Weights of a small contrastive audio-text model.
Model: 13.4M parameters, log mel input, encoder arch convnext, encoder norm rmsnorm, encoder layers 14, text encoder width 128, text encoder layers 8, text encoder norm layernorm, text encoder activation squared_relu.
Training: soap at rate 0.0029, 6400 steps, batches of 256.
Data: trained on synthesized solo parts of chorales (CocoChorales), 41.9 epochs.
Rows from block 5 of the audio encoder of a small contrastive audio-text model, named by matrix and row number. Rows with one number belong to one neuron. Each number is 500 + 50 x the weight over its row's rms, rounded and kept within 0 to 999. All counts start at 0. Numbers have three digits each. After the name is the row's rms in percent of the matrix's.
Before each neuron's rows are labels from the 100 clips, of 14848, where the neuron reaches its largest size: "top examples" is what is common among them. Only what is clearly more common there than usual is listed. The data: synthesized solo parts of chorales (CocoChorales). In brackets: how many of the 100.
# gate: MLP gate (encoder.blocks.5.mlp.gate.weight, 1024x256), inputs 64-127
# fc1: MLP up (encoder.blocks.5.mlp.fc1.weight, 1024x256), inputs 64-127
# fc2: MLP down (encoder.blocks.5.mlp.fc2.weight, 256x1024, transposed), outputs 64-127

top examples: note B3 (89); bassoon (64); note C4 (42); note A3 (34)
gate.682 106:489499381512531496476430536457456480435473432426497430481495508411561557467485508537543540437481512490559430476517513464488436463475564581482458498580571485535506557429497542472492489557419515
fc1.682 104:562533529498507503401525514498454577553553398416486443503508514448528523522554495562529414501438482491490442501416466546488572477595474456552468495481594554409537463474501525425500394483488535
fc2.682 110:491492464456548534469481472453536462377490480466563447528456523427475438565422451526527506531527480569533608464471387488550561477460503474505483497463458467562524472547569385535441575458358432

top examples: note G#3 (41); note A3 (41); cello (28)
gate.60 082:455608480441515527531410506587478439478475470607492553403541494578480469401449505465557523509489519492524529559546480607511522462564540520456575528525437491494526410501508492577508482573586546
fc1.60 081:442508502511490545483471426526531536430485491574586386477469447481505460566511553470542566497467502537492494561528534556617506612550499434452516443533427502485551449560434504431551456553567467
fc2.60 083:474572471475598608515483501354495506437582501452484584444547481490521450497400437483574481528427438433517475478457538607466558425550553452407434503526407437435506572452515645509573467492485525

top examples: note D5 (64); flute (41); note C5 (41); note C#5 (34)
gate.518 110:558585485455508442580469426458494513485546461477430517463449440528495444461550471455495523593459501516535508527491466517436543566542465543487488466437499580497459467463525414450496619475459494
fc1.518 108:467453538557445532454503495509421528528483605440570406549601481521433496403459486509464525454563473448476481490468548567574455442506501443617517505561477515532567509561472606514536465465562515
fc2.518 109:465513514454461463527547513442548523453500523476476481432592431406541555469456414479609506424556505556441561493557508581521586458471517577452480466353556426389589520493481490505450547499535482

top examples: note G4 (62); note G#4 (32); horn (26)
gate.290 125:634459535423485475488471547518536525447430510459552449546551465402442610505509461537387495473581512471523494467457493566582512558498402519488420361497463533459544417534486439584490488531510498
fc1.290 119:403437455524497455472382496645521491469523507501487484485556428492477525457497440613473466508561531538516540429374457485448502555552470501520472483517456482601563494522496521476543514523549507
fc2.290 117:530530502460510519523519464523484473461648565530494519554460552460562530499557511501433409557415512476548506490462470496465537394567505463512451500543611512452415547402484481491480502588544503

top examples: note D#4 (28); cello (27); note C#5 (26)
gate.662 092:541514600454483562548562538539491430451567405602459547532467544589554459515415452511541481505492464538500519532489524513538451520497603473401495561529554582455536496488492545476553543470467451
fc1.662 095:446554471532444514448570509564473458449471529499432493520458558526584613389514435507628523506544560527480475536498546503504540480550418480504490497579500433482598501479480492487484558518483386
fc2.662 094:463562553441398565511515446558603441457484496515492595552433476515465444446505490552452560540570465512498449568510431603543531505471429522461457427539491455401506554561372547499490407578525423

top examples: note F5 (96); note G5 (73); flute (55); trumpet (42)
gate.49 097:588527554460589476474473580461506523624522501406475470545505472415480428478533468439481464477515588476472448421464582571484515478521502371495500571445511558531527503518507458497535429495440527
fc1.49 100:360456434501530494515493562479506495494385520480457494517523549511496503452518537483515413516534409510531531485534427488448517460649456587531578476469475514484470465506517520440413509463566451
fc2.49 105:566433461599572563508635559443527427493483521527427557541506387537463545522605505505480489457535447455488477614437576536576511519493523557506507483389441463511460490537501481476529426577460393

top examples: note A#4 (98); horn (51); note C5 (41); note G#4 (39)
gate.171 082:515532375541529447484549480518436589547630520441540461397528488448464495455418521501508494571507529568454517549453533401501571486540507308501550458556528490537498506526521532501486478547479441
fc1.171 083:540551474435440473496542472503413516546534538513493470460451561464476474483377513536588523540485563539467558464403531494495610464471441341436581504549538406517524499582591497596436489534558455
fc2.171 091:434640436497511349481481446536487443517483540401427514489419548496475494554569566515455475548525426505481518444468421546536514479500597547548504517549622523492408494508460492518550478534533503

top examples: note A#4 (59); violin (38); note C5 (35); note G4 (28)
gate.405 096:468534575509434545539519532426434557456555459503578519449536492519499445489570531513429490551562582543476523478505518496505512434490427592502497564588523504511448508551508417554472544461495504
fc1.405 102:562446492437549419527617490523491472504490560411459509495471444532530615595510509494469460533472538572495539522476478503455593555555597422492370497478440418489460518424546626486566492484459431
fc2.405 095:388453529532562478520452478513454515494469557489531431462416488556472532577541543495473559486477525534439533485414509521460452480565395485487468464622427511489570518514496537419476636521483440

top examples: cello (58); note A#3 (38); tuba (34); note D#3 (29)
gate.249 109:538570506502507512512523549522441621449539519504616605547442491516543569515505540520488556488562463494459429427487465403534494477580584496511464439485546453520558474463510568490414421433465485
fc1.249 109:493565503473423483482490532513411576422509496534515559516413441583512562593504559397457436499467548474473384518473427481481474493523489452527491536486599459513526434403547606504489485473476474
fc2.249 111:487450442436539479491490498511405449549534568517526453578578516530487568518442422586452463511586486545461517511364446423401394379520546549571505447517537527474475471568473507465398456430445507

top examples: note D#4 (60); tuba (50); note F3 (39); note F4 (36)
gate.521 116:478427506553547453373548492441482521460403441558499484549429468435547531440488521567485466524481480455572485394326495514526423457437522521529428428549478484413523458419490538480518501581474473
fc1.521 114:425515497459503499431477526394450518453458551541395487541447535318503521564481536525464486478542547466490548508406605516555539459559561600511557432475553456529405500428578550448430442545602511
fc2.521 109:542533621446616513474516530499510503407551454434465556499470528540518425466464454642443481551481491591547491555536425548484433433484523504518451490468551541528593476491495465470490498456536466

top examples: note D#3 (60); tuba (39); note A#3 (33); note D#4 (28)
gate.132 090:500521451429471502551539501444579534440495446574481494595530590571458438577525463516474559506456499467410492480531465538505460438437475505504577509595510504438532527491406535531544461497536502
fc1.132 091:540442508555517541491480446506466505468475499458530547619634532436487470442439501530593454560539533480542459440586505433497565549529535495527517451474515537532487533495479461550507542439421484
fc2.132 087:445493491475543573444502473484501498507567435450515630484536467589449525551472536457501505541493482541596468437516488608557553474544486538443454564477444550509525531468531559532508547512515548

top examples: note F5 (73); flute (70); note A#5 (32); note G5 (26)
gate.494 088:490533513507501523536508545476428546469524531444483557467487482522465380478446557492459539486493487559475588508466518508538489473483520464555518568537464433473547530477542538570645483430480550
fc1.494 093:551421474462542480516542497580489451542399459505545476622500567533455515445488518437505437528525450458439431425559458530533481488496525526491399407540485480495576451526440478503424527518510597
fc2.494 093:493515512518438436413465513484492509448592485563511533465462524505478529491530496420547522461590474494448478540490436474475491458528477549464503490543533622472547372465492534413527530588484461

top examples: note D#3 (43); note G#3 (36); note A#3 (35); note F3 (32)
gate.652 130:529499467429410479497503486584493527463496484522440452526568493496423599538467524595450512590417445485526609499441502466498514503562534535511473433504496499438485413538461516483525445510527494
fc1.652 133:514540458510476499511544521556468500507486470522498451512475483543459569486515476520544568476503511548336565462551472445500432468551491519547577547502538557490512538561485549507421505364500584
fc2.652 122:607570411528470449563397513490521494531494498514461525494535486502465512466552509508508469447644540483543537503361476541447468531493524557498564494589460466524475588525375494499431483459390453

top examples: note G#3 (64); note F#3 (62); note A#3 (48); instrument: tuba (42)
gate.337 106:507486486453540500516533523490515503546490493478569580524397471548474466585491482544500425483578512572546507428464479551531490489582508380544530443553432482491547594514488506487527512457490541
fc1.337 101:589494535540479537504514511564460528551532453502521491509453526552426498531591420524525420511534542492525546431494537535514457556534484432497515415505520419539512640513501559448456529468513470
fc2.337 109:512493552516679449558545484496425464476495508534464528519484575480588436473486542467467489448590475519554537532472492545460505457489490486516474567478560471554515505517498494548463528558468521

top examples: trumpet (60); note B4 (54); note C#5 (26)
gate.508 121:557570498408499435491496408464513482561513460527488436483502570617427480536566561583528472473477554485500526418547457538454503531441484464358547477584490364470548494483437503497454543448467464
fc1.508 119:592531500538676448496603473416584465490555494465522518500510479449440538433506500578429430513449507396554436534555365455530541503460527406478548501487494532506540403431463557532532619436482520
fc2.508 125:457501511538518410439473554562504463499465415487498483473526654440511530468468462484511444506458541501458517520516431548501494550444463474545450492581479507472471493496456506482517478531412491

top examples: cello (87); note A3 (45); note A#3 (42); note C4 (41)
gate.409 102:527538559586544450453462404484433622510549457585550514545469526482562454485457498526456456538498425440495472545525486555440517562524480418516496518482544586595630504453466481485502442534522435
fc1.409 102:473482456493399558496580494544516461472457413357498474490439555581386505472536591450501484531520515503466509496432462567553546478441485452462490441566404472587500553439501547554465461536465456
fc2.409 104:441473449540443543470463534522515527517534502391463529422518504500547502542561513415521451473507519568537572477599451496525431490395495397516451513505551445486475431514456476531564477551437440

top examples: note C4 (31); tuba (25)
gate.443 108:569504559467518477525546574527514538496475513494537431486515502515532546417535476464544518504525461510518492562500450453567498499499510558452457540478565438487562462550513475358609566563399479
fc1.443 108:510506449516499556573433649451492485561486539512584520501478500522533481458497580477481556445504539553562489531512488497505496482614524581521437456444429522486491581492434433477496508445470525
fc2.443 102:677532505468466524402526489519493473516520491462431536501535479550574521436543558488577556544511583482460479548465472526417387544512500526490539521427434565448614505443535518440498431528553483

top examples: note G#3 (67); viola (33); note C4 (31); note G4 (27)
gate.89 105:525493514480401542457494453446446471549528485431473574513532427498544512423479484579420552468559434497509435532538450427500596490482502649553512487503482520585450464578446450599523432523382480
fc1.89 100:480502401445497469529433526486511533545471435476551545554539595495558471533595467509517504595470450542508471586446467538510511471494575528560506457485480532519520495493430560442564466507476389
fc2.89 095:510514512560534519512465485532475456560429523452509488480549529558507521459501514501526504509553436547421482600480467453412603568442540412574462454534488533485440417530448528469489471553526546

top examples: note F5 (42); trumpet (38); note G4 (35)
gate.69 084:512458569506502604517572459561389565556448480539576520468445534526408516510517468542504538505468483444545454554561569508583493538539577388474509418468537550570457587457515526555493486511573523
fc1.69 079:440539499540577555511568520550485423540441537504603488463506471481522497459492508499475538487539535455522490518531527577484550558600488598422550508483479496569462546503485590529573544447564560
fc2.69 082:355450471471581464509448568621580461568500482515474503505521427490531560463486491527493507516560578548528420447573491568444546455580521459550565404543417491452450483514452559555434453526477562

top examples: note D5 (62); note D4 (36); note E5 (32); note C5 (31)
gate.489 153:459510486448450506465451459511507497480404510538507503480420477381484452618483452417416523537417411523446580557545513546465474425490500500441603434593592522500458519500467444485518492524533481
fc1.489 141:513450516383473457542542542565505503531409513464485485493393488525506474518587460389306477571526439527471529505505543452511512527514475449540542473554537493481567486517511509554523563598541462
fc2.489 135:502534480629483591583411425509487522466554525587512395538505499407503503434551526409524548478468477465470505512375510485569403535483477520498437563564559447578489522557509574422526474520448524

top examples: trumpet (56); note F#5 (40); note E5 (27)
gate.222 087:523470523498509446594524476484549410478569472588572610475501598646485492432482452517639449504443495482511442454524451564485505495573596528484522554433520519451574403412579561492601559583547614
fc1.222 089:487577539506447487518466593527552453439493461414478488477573521425542497478541413494495503437422429432483498449431490455499476500507472533474435523578487549585447535499463486494519516409500497
fc2.222 087:517487487585463538480532515581470495524513533458516468559503563489505574518509628496517478481494502425496531505480603458499502608443440460534539525384473485474467591526547472545429533464456532

top examples: note C#4 (98); cello (70); note C4 (39); note B3 (34)
gate.173 090:471492512523541498536493484557493494480495526571456486553526594465521476502529529454501432493533492515550630552539365536495514545509567488558497537529536465502407418383525479489530522482534536
fc1.173 094:509507469580530384530438552550523466470525454495550582510594522410491492468519457555480395526509554501591437536511490394555556558475471479504485482471448458509482419520533527453413513489429496
fc2.173 089:460389540374504470542509489518424489429535493448602466414555526483509519534568501554542523539544452511479458570495467581511490502470455434569566389525488543462454477413570469536516486425509528

top examples: note C#4 (43); note D#5 (37); note B3 (30)
gate.555 107:581450555468428583496509397437515533384392529538385519402587489563548613452435540610524561524492450504490499407514525485480509470543584476520593523517452529479521480479584515460455506496625419
fc1.555 108:499401483547553536504494514545505493487537586583478510490590464555596578499603545472510569475496536520492538574505549471421476451495494441511537527419548523509467550479383513509510507594449528
fc2.555 098:566553368416482476485414555467539518541455507538556428486501490486531569438539478473441451494499525512505501473451575502526526540514581481495424555623584510547578437508597424553462515506531496

top examples: note E4 (43); trombone (42); note F#4 (26)
gate.33 081:503493483481424485570429491437468503507603424505518464502507475495497522542527415459589549564537587441443449478493569523467606614567552511507490581546464532450493489428522631608476521443476552
fc1.33 083:440435546506445566496490553469507542499539508442474567583508516422469462502467565547564549496415475463456502499443548518463514462525495566542445495464436481430464500461527523530418576511494416
fc2.33 089:471483477567433516503480415496508533439413527471537525377559540521475506455564444480408490459357480522518494437509457523519490540453512558497631438416518500590516448509571547485535489471440453

top examples: note E4 (60); trombone (45)
gate.362 088:562395518492485422419498630510480576584471527484512506538463474457504508476433478496522484613458525517497463532564519504458557532508455439496475527466572561527542553534608475501509474459567457
fc1.362 089:548498451574540450526496656487501542405579608400557450461505483420513524485521446457488587584467565511525430586460475463505518416498553511538545431480473552562501563519530539532573453461570524
fc2.362 095:591557449536477447499466411451380496471426473651457472535492506560478474483551491480444483495580475552491475546502559441523569495546457496554477494550535536523597535589483572526456440510511556

top examples: note G4 (58); note F5 (42); trumpet (37)
gate.621 116:479564526470507475560543493517505520399505430598461511517540563502556490521464485359530492462523496477426519569532537453512577603498454517500519509480435542531470611483393534525530523601518472
fc1.621 114:510432575498510557544514445477477481461551520457461481463441445552511434447415472578547522486536595479413535608560504535501477570548411436478512432510452506462512471461453447412446565502498567
fc2.621 112:475523440498486443567434414552460486574385539457514609462486586454593432593499467565494529501467425575520465620416519462412466510392522547558446516587516510553543421516479495490459404488457520

top examples: note F5 (87); flute (49); trumpet (41); note D#5 (39)
gate.460 092:484464516532521494485464491502600492403556482498603552443493493494477367539504457455536472539409476519548512468410541557466563561479575552533553419540502527558590439474501566557401523530482433
fc1.460 087:548474479456470499552582482615482535492408569510500516473420517460476517488445462555523490556508530517467540594537418386531507502534481502501519530488495467518534514529634445486464437452505449
fc2.460 095:451565436471555444472505589391502484552453505505523493579551425418474571507476515579458396466555471507495473473467545514508517576492507532550530463485503577512522488404570512519587459436483569

top examples: saxophone (99); note D#4 (27); note A4 (25)
gate.130 103:642581330449528565518539453476516398496649532440460548527462451502507456504548454529530534520501370490407504481573539617457537472575472493464477510494575468496457521467472518552468532560502565
fc1.130 096:607604467392549494519488469468567480520492507497542468505474498506468514480522528620506468553515439534476501407526485444381543589547522459416526513465551415468530521467503570469434569477544497
fc2.130 106:623522522460477574601565586543570592578451465467481447497488492513547456480551468500497579550554502498502551529617469473507452499505545366575474516573467469451496547469511532467444551532521499

top examples: note D#4 (99); viola (61); note F4 (29)
gate.582 096:448448477520506457557505525476509561424551522499504510504388492360535515473438569477426510477480548486565576428502578587549545455538519465565544553437491575498438530513510426455529494496508458
fc1.582 094:491497542533532518514495516466534539509497464521455459497361501392561541375515503488449559485408466464549502416527571484549464433485477456529585544429514556485476515516479406514574523525461478
fc2.582 101:543513504419417499537470441526549575487491522430544482447509587530530501422504465608448525541400479578465591497479395395473462506461489486486532426590556427458428551493513430439523465483461508

top examples: note D5 (65); note F5 (40); flute (39)
gate.181 103:440577509492522447471523522562455486548520536501593483491552567560523464486505494496539538480536493597515462490518537478529445521482499424529467606527521560562533458524379436475506521521480457
fc1.181 101:534464427520448512510411442534525481364531488557463548430437413497470513604481498477402464454406464486471497451504499530519502488494420495491509580524512447591530521408438450532494480476487605
fc2.181 105:456501545578438559575463494551551524419522505465417488460519504485464502483497528547473550449410593479471482558519415486430516489476385502608543554539603521500531566540480447518462631476451471

top examples: trumpet (82); note C5 (51)
gate.496 124:433489532495557407545473486492521496512509509579516552427556453473576510590512504477517546563519517556527483505536544550467437446559603527316492483516509387563420480505511471573477516562494452
fc1.496 122:501536546625498477449548484555451550503535524437471500538549469458552474532530482480522496489517474493472491471519522530453436394568519521459475476394508435475543514471591427554493594540569497
fc2.496 124:390617507543563550452629352500468469449587501490465550525519464518543519477591482540517592582491526564443557444520547507510490537515412520468522524450484498525442571494603569490497486517403499

top examples: trumpet (34); note D#5 (34); horn (25)
gate.462 122:521516476429485533509472585541547531521599603496479528461545538436667517455430511484573507517499444499471546521447511500502555541413551468569578509481510480496484502474516438479490437448424460
fc1.462 123:454391407553523467550471414472446503464491544563530574511567451479559547530557579412460590465421543486434548510510512457531482559398446454478575535481470494506516479480534447504543468463460508
fc2.462 113:489518528493515423456487428365540478446457456400482454470460481631498540494454487488470527432467428542506469456535416499545455502453484476568548463514556501523497414578511538483503505535508506

top examples: note D#4 (45); trombone (31)
gate.680 101:506548519547599434463530479415513571525468527457520467595501490462471532495539571436535498549478448549421414429521474408513514483568504538504439450440507544535420531425498493517341403579475490
fc1.680 108:473464679546619439514475487472461472477476458511468474509689514469570428500501475474546497498430486556494480517444506478419533456459485464487564547528516510480549518501546436499638464461494548
fc2.680 105:477475595511520469654457435569561491473475473488460573490534601535526510494334558459492508544558583550376503424458486505504467525491470571355498566441532408501507467470467514459482497434544505

top examples: note C4 (59); bassoon (50); note E4 (38); note A#3 (38)
gate.671 098:458449468593461501503442464480434510510558565461528499531577513499425437483430550575465477419510453466560457461533457597487491410466496513485491520472586499488557555529442478481504485507514573
fc1.671 100:540491465562587399527462552437481521455573535441471580382612536476591585420440487520531536493589508483514464461481552494482530480456542496549566494501501506460513525472423481572519559506471532
fc2.671 101:511487482477499412571409502481509477503489575433592505498518561543517483490485521484508432552533451443492359467563492536557516511429443555551560532529486467468550375478529550517494513614527450

top examples: note C4 (100); clarinet (51)
gate.211 097:511512480562508505441452485462460571527456460483528493514452443517557469476553405493435484450528492534489552455465455549507419379452528515432547450520525515520517521585464534494532535473483542
fc1.211 100:561554480431547474573440431539460434568551518520508490459505561615491430481513510564507465500513510489482504507449507409536497496554511502545579485510527484479482541500509388433460518505540543
fc2.211 104:417527520489510513560553455477446552455568467595546491537446530544492449577544553451451432397564532415510469501570482519548496412447490443523511519495548365461485432444504546518545561568582426

top examples: saxophone (98); note F4 (31); note D#4 (29)
gate.715 124:592524461446445473487464429439513492528464492467501441474462485494542444431486435534496501528569467550482441409479563442538478504523473594377510593426543446600504551505434521419535513553476562
fc1.715 119:448506576422425519384533463570450435462452428546369503511459588487493534491542575437492492471528480469488532506495500440466476414467499572507487507479499504536420545601529410505541385544446451
fc2.715 117:457513464542509462500474527476482435456509510562402501508526387570455510491532536509521492550422523563571467445448453431513497499513491563490432503383435398460478445514415450524576516486508421

top examples: note G#3 (100); cello (72); note C#4 (32)
gate.144 091:411461491482540482451527450410490503465540574440604531446416365482515493524621455563556597433461532444531502465432498625576494520564526526481451554483526485498453490512417516488512490476499494
fc1.144 090:449438603520565471498610515469467602486424543491550560492446402533552493497582484623443500469520489512543623538488565480486540485529521548508453578470561393528439499525485558577581517454449467
fc2.144 100:596500532536458553436484515481493445490510523528467489512437469477550531471533478471523494469418475527519570481562449538478462516513414445491423499508420561487497538506535468484471493490478501

top examples: cello (75); note D4 (67); note C#4 (32)
gate.187 087:599574551561516486603547506561489491459543536491442503500542507503468482461504397535467593443511541533523598516510515412557549509574474507474447428534609477518535502479502454511414503523503628
fc1.187 085:427480467473526465473512469450477507550520544473570483548443475469513508475523609507491462523499471475581529541487446559494531487564502517498561544425398587539602434565510452468481574440566517
fc2.187 089:510442481516463574483464498490484507392454395543428497448558548523541543492517597507502448639514514381487494508515503478462516554556513451562452606485476468500454499531457464529529450464562498

top examples: note B3 (68); tuba (37); note C#4 (36); note A3 (32)
gate.558 092:509452434508481441503440562584460454567498505477518547500530550514625524447512479475492538521513539465471515502524494605497505552511610484493379543513477558408531368475545487528473469483489480
fc1.558 090:503538569489500490431482437498539573368452570475494407515478398552499432551471486444595450455596492503436474489446503474474550470475477476476574475510551552581448506530478523621525560520478549
fc2.558 093:543468466507472537520556531533512444522584548519510535473587435566542470514442478597466524471441503532453516430529534482499461427394558523491516505409446619379489514570472551478493497535436513

top examples: note G4 (55); note A#4 (34)
gate.433 093:472461541433465489518523521555537430606487451392551511514513452489448539475503508432470539515587524453404440561447537586483524377544510550516539578499448490496525579459565537474443550440440621
fc1.433 092:476456546448490445455506554465507542526479460465579567503608437496418434492430530386536481507488526468578455570506553432430401460568600573474552566440475474568459524489559541494417461490493566
fc2.433 098:490451505439478467488597489534509448488451566540509447488415524521492487537379512465513604429530537510502541475491566526499425530518553446512393360453436489435400531456440512540511511406525502

top examples: note G#3 (45); instrument: cello (41); note D#3 (40); note C#3 (37)
gate.751 104:543444507450455433455505477498494525490506461578503510549401502513566549441566443489551554511508461499448572534558583575516489511554542478428528496479513504565548454495621561479466549539483553
fc1.751 104:488489583565551498552448492460525487545512501481515540460556487451477484563514511468452427447455547484470460494501492397486522432533502509559562548522459572413414454582492481543525551465570557
fc2.751 104:512524478443589485481514532490543462409466454465482489490475532577437474486563577590514506494517541476479388435411424501488610541476524543545580486487481505428570459444527500468520513452460568

top examples: note B3 (68); note F#3 (33); instrument: cello (32); note E3 (30)
gate.574 113:481465589416466464456588431593569527515511511475454574499462452551460498595550654566445537497501498500461464514579603424368494483466537437573456530482551455537486465524517519550472411565471411
fc1.574 111:526555496577477509417392567466440555413475438469457469470490554491494460472536439453519580458391500444421544473480458585578465458595500513570533380603508511496530452486490442495494494509545535
fc2.574 108:465543465495584482550559407506497416519498502538488505438485554532435493321576431478551463512552536492442524435449473481511478631523440436476506468530494510505492548457536516601523524531576408

top examples: note D5 (53); note C5 (31); note D#4 (27)
gate.705 081:497547548451533586583427501540474580460526545564538540530560466552490444492556395478523484484468477454546462577503414478563436596593433524485448487475539515570572500479464494526550466474495514
fc1.705 081:498430418485473444433538470483530461568478470513563512539509442492410515424480566520400521463443497619530457515513552462518534536470475497532466445554502400414485484511502528514426539551569442
fc2.705 089:434565547444440482569467392498577545559568524510489511507553560474481546516400491531465451433455450421442499542457491530536395461465545510505577553466532589593546529505459398477414522536433492

top examples: note D#4 (82); note C4 (33); note F4 (25)
gate.351 098:569562444494529566441482632515570541511495442500635426501454529555514543541473507524467438526522429537575656493408499524471520490528517535432439444595444544549536576489393494483529505466481493
fc1.351 097:536553509512484425540473494479603423501478520530472472468539445521471450443580469509475574496496487534479450516490505606521466469579490536536579545553519517487460477481481552520518431598548500
fc2.351 094:514538529444423538497547489511550456491528519424578520446542487541503521474534520422571527477561497517524486530498519422480496527465537532477461479571419540465403516533501512491492511550515441

top examples: note B3 (48); clarinet (38); note C4 (36); note A#4 (32)
gate.726 098:461480540439482573483511465538488472489511481504509526423513477417572585478518522452526487451519508540468443505542476495443521451581607452541477436457486544508439511464457458506481480464488464
fc1.726 102:527571619571473495526477507508404541516531405528498496425606517516547426578555496523501493509467549506558458520465491442508477493456493481483518597547456538495611580461581540400499533442484606
fc2.726 098:523564479562456502476464476528432430435437479508534453557532512490553465492492472440524528507532443559503506497475488572482489617536428493464445407554489520549576582491514480539512544594438511

top examples: note G#3 (47); note G#5 (46); note A#3 (40); tuba (33)
gate.672 125:499548601435518421473490441448421490480495450516473471455545523546538557525565491401458532533536528452580572476528468475541528476467461521514554491609402531547532551505446555487521463463501516
fc1.672 122:419526526460530624467522546502504532507568491486548560590507515574543508492435489605531517543362496456427463451446459492524479454481560446498441468404445507573466391482544488493426514626577462
fc2.672 122:554528609469515384447491498476451528497401532555569504488532487433488475462498521554552489473461472421559498513502498431499504511554461533521501530503506410508437473483421554497468527522552397

top examples: note A#4 (85); violin (38); note G#4 (26)
gate.411 105:538537483529444478559491522532437555528537573479518509477545521468617549530514447481518444523566516500459452530461562512515527503448489516442580416505629513520548458471526597552443544565611455
fc1.411 105:452440481502391457449455523570489546439622575577493541557486478533429467549558548528494409512402530490517578531483447454434483525474400493443420464546587533462485533472514488572666536467520481
fc2.411 105:478418414407492531552433574586495523532578553528551502462506511535480500522450581456524558526454496409533495461555504433493504426450479529542538517452608455400561433422448550525541468406543482

top examples: note D#4 (96); note D4 (43); tuba (27); instrument: cello (26)
gate.57 092:482461445497535539538443504468471540529524475411540613407587551514445431517645512574559504531515558419466506501525570527503666458511519473537497544508506543455427540496515490483484457478422502
fc1.57 093:487541527448456502476444460457564454442485489519522526560577504496583590508482477450587531518408464547468433534473424498487488441479508470463536516516503456488565541467525609513471521500514460
fc2.57 095:548506486443652506529523492540477460519458503503536484521380457497494454502470495441463465562474554379486530502536417388538433484514514630513612486517540528535404476427489421488422514502510535

top examples: note D5 (74); note E5 (32); note C5 (31); flute (26)
gate.119 091:496529531479534470481548455522427521516401506464460473539497536520573463543579517480571538418551558500515528414426542446415561597523433551513503365558451517507551522492473465494500521403484530
fc1.119 092:549510563538441353439463538571578469499504476383525565583507508451482508458475589580562490525529425510567501498393504548516490502470515542521506467626493440521419524538411531476457467455514453
fc2.119 089:533437505435589503502491531575491441495459580432624480401546459521512583504501524585472505495553567521470557498489537517453482453497522387533453459501457508424463504386647431493507491546485516

top examples: note F5 (38); note D#5 (32)
gate.207 096:391477386539481446505560487531385539513493513489450462497501516496502429443545485371575532463453558483436464522542530605568458414515497493403443426512501484514479597482465475494472494447588511
fc1.207 096:542548526517418535500496519531514449493419459501413489528461504500372533458549506484439447413510537491509450569534526590560512561452479443465579510497534460429487515469552439452441466557549467
fc2.207 095:530472538487501433479453476537475490471570399453502468518529452411508494474540553438444381530504510456449525495546402440565504480519584493418492571419542477520416404676440542394458504416479551

top examples: note D5 (53); horn (47); note C5 (32)
gate.168 102:506608554534565508531467582515523558534465438521478521554440524533513565516466472468459539532487375535514601445576587459524553451519483481410443500517540534514524477569425554425548600495491452
fc1.168 100:486490529428391493461548416535466437421407448438582428456490538474486562535473544466443563573510428472526524454509492456438522445486524440482478545442492524403505468495455562506492402551584554
fc2.168 101:575552533520458452487509507508402521574415530460518518504503439533499457497460514508506484362538470478510583433488473455504470560427498547446446554457480443530497401494453545496460550393578402

top examples: note G#3 (53); note F#3 (41); tuba (41)
gate.37 097:462505558436462449532561477527491456563525525532464503601512540526459561466543541458495508562524461504532581351499548526539487518496480383469485518471435549456579503475493486446504476573541456
fc1.37 103:370486489443467454496435474516535507542503536456356457586500492574479474402562563571454472441476472519478591451533466535533606482453405456476511514481525464472626537483502498419436468488487483
fc2.37 102:446479467439508522509521533562410482444479485480544570472491502410470515592530536571523449454417415459498542475560443514494447546414489549404513513423489502549441518503491494555468480432479491

top examples: note B3 (97); bassoon (46); note A3 (45); note C4 (41)
gate.287 110:545523410508512437447515457515500485536474427463519458543473569476546509528571494548517444465500618495474480456589494534508569406460487504468507568434510449490472585430527403506513511504420485
fc1.287 104:451494487483525459415444482446508524467506596477439485456465479450428492451587605487449471452458545466490364447525418539519530509513451442488471467502474533453541507380496505505547492519476474
fc2.287 103:511512474609481500507511551456586533416565490517507528618443466536512443541481424482498523542450536496451491560505523523529511540520550510498502514596505493555457417534487473518519506488591567

top examples: note B3 (75); cello (60); note A#3 (31)
gate.297 084:449554434567572598476571536492479549436574529469482540469464541537540579450511545543515491599495526488387477436531443487559455511381568538394474512588517469528421420459602446564545491539471564
fc1.297 084:522414502565477481468456506562461517463512492459526505424462545512519515542571474470602453598505439442570422452502504472441479520549543535391583500493542506424508551530503489474555524542495506
fc2.297 084:483501486559533526488514489553535472460511572577542473482510490448539475354440499541413477479570508533551461504485484607531451554523472501517585512472394522530454478494542517550552452554453532

top examples: note D#3 (100); note A#3 (47); note G#3 (46); bassoon (41)
gate.675 114:494545445453468566456585544407504513557472494446437538530589503485597524474516420405474378481499529587498453465557486488600501408424551524447441520501477592535452463537544520515523500495486527
fc1.675 110:570419544564496497600509421421439496512560480507522559532512527501541488358534540460473484478539512446570480481473510458431570601489469423410444456495391558471628547536487500549455506538493553
fc2.675 110:504571521484535537528504457511454592479604441491644414417421438438419552518556547457589520389466507567551570521451559490479500497501540514497501536541662598469458534543423523509578572561459528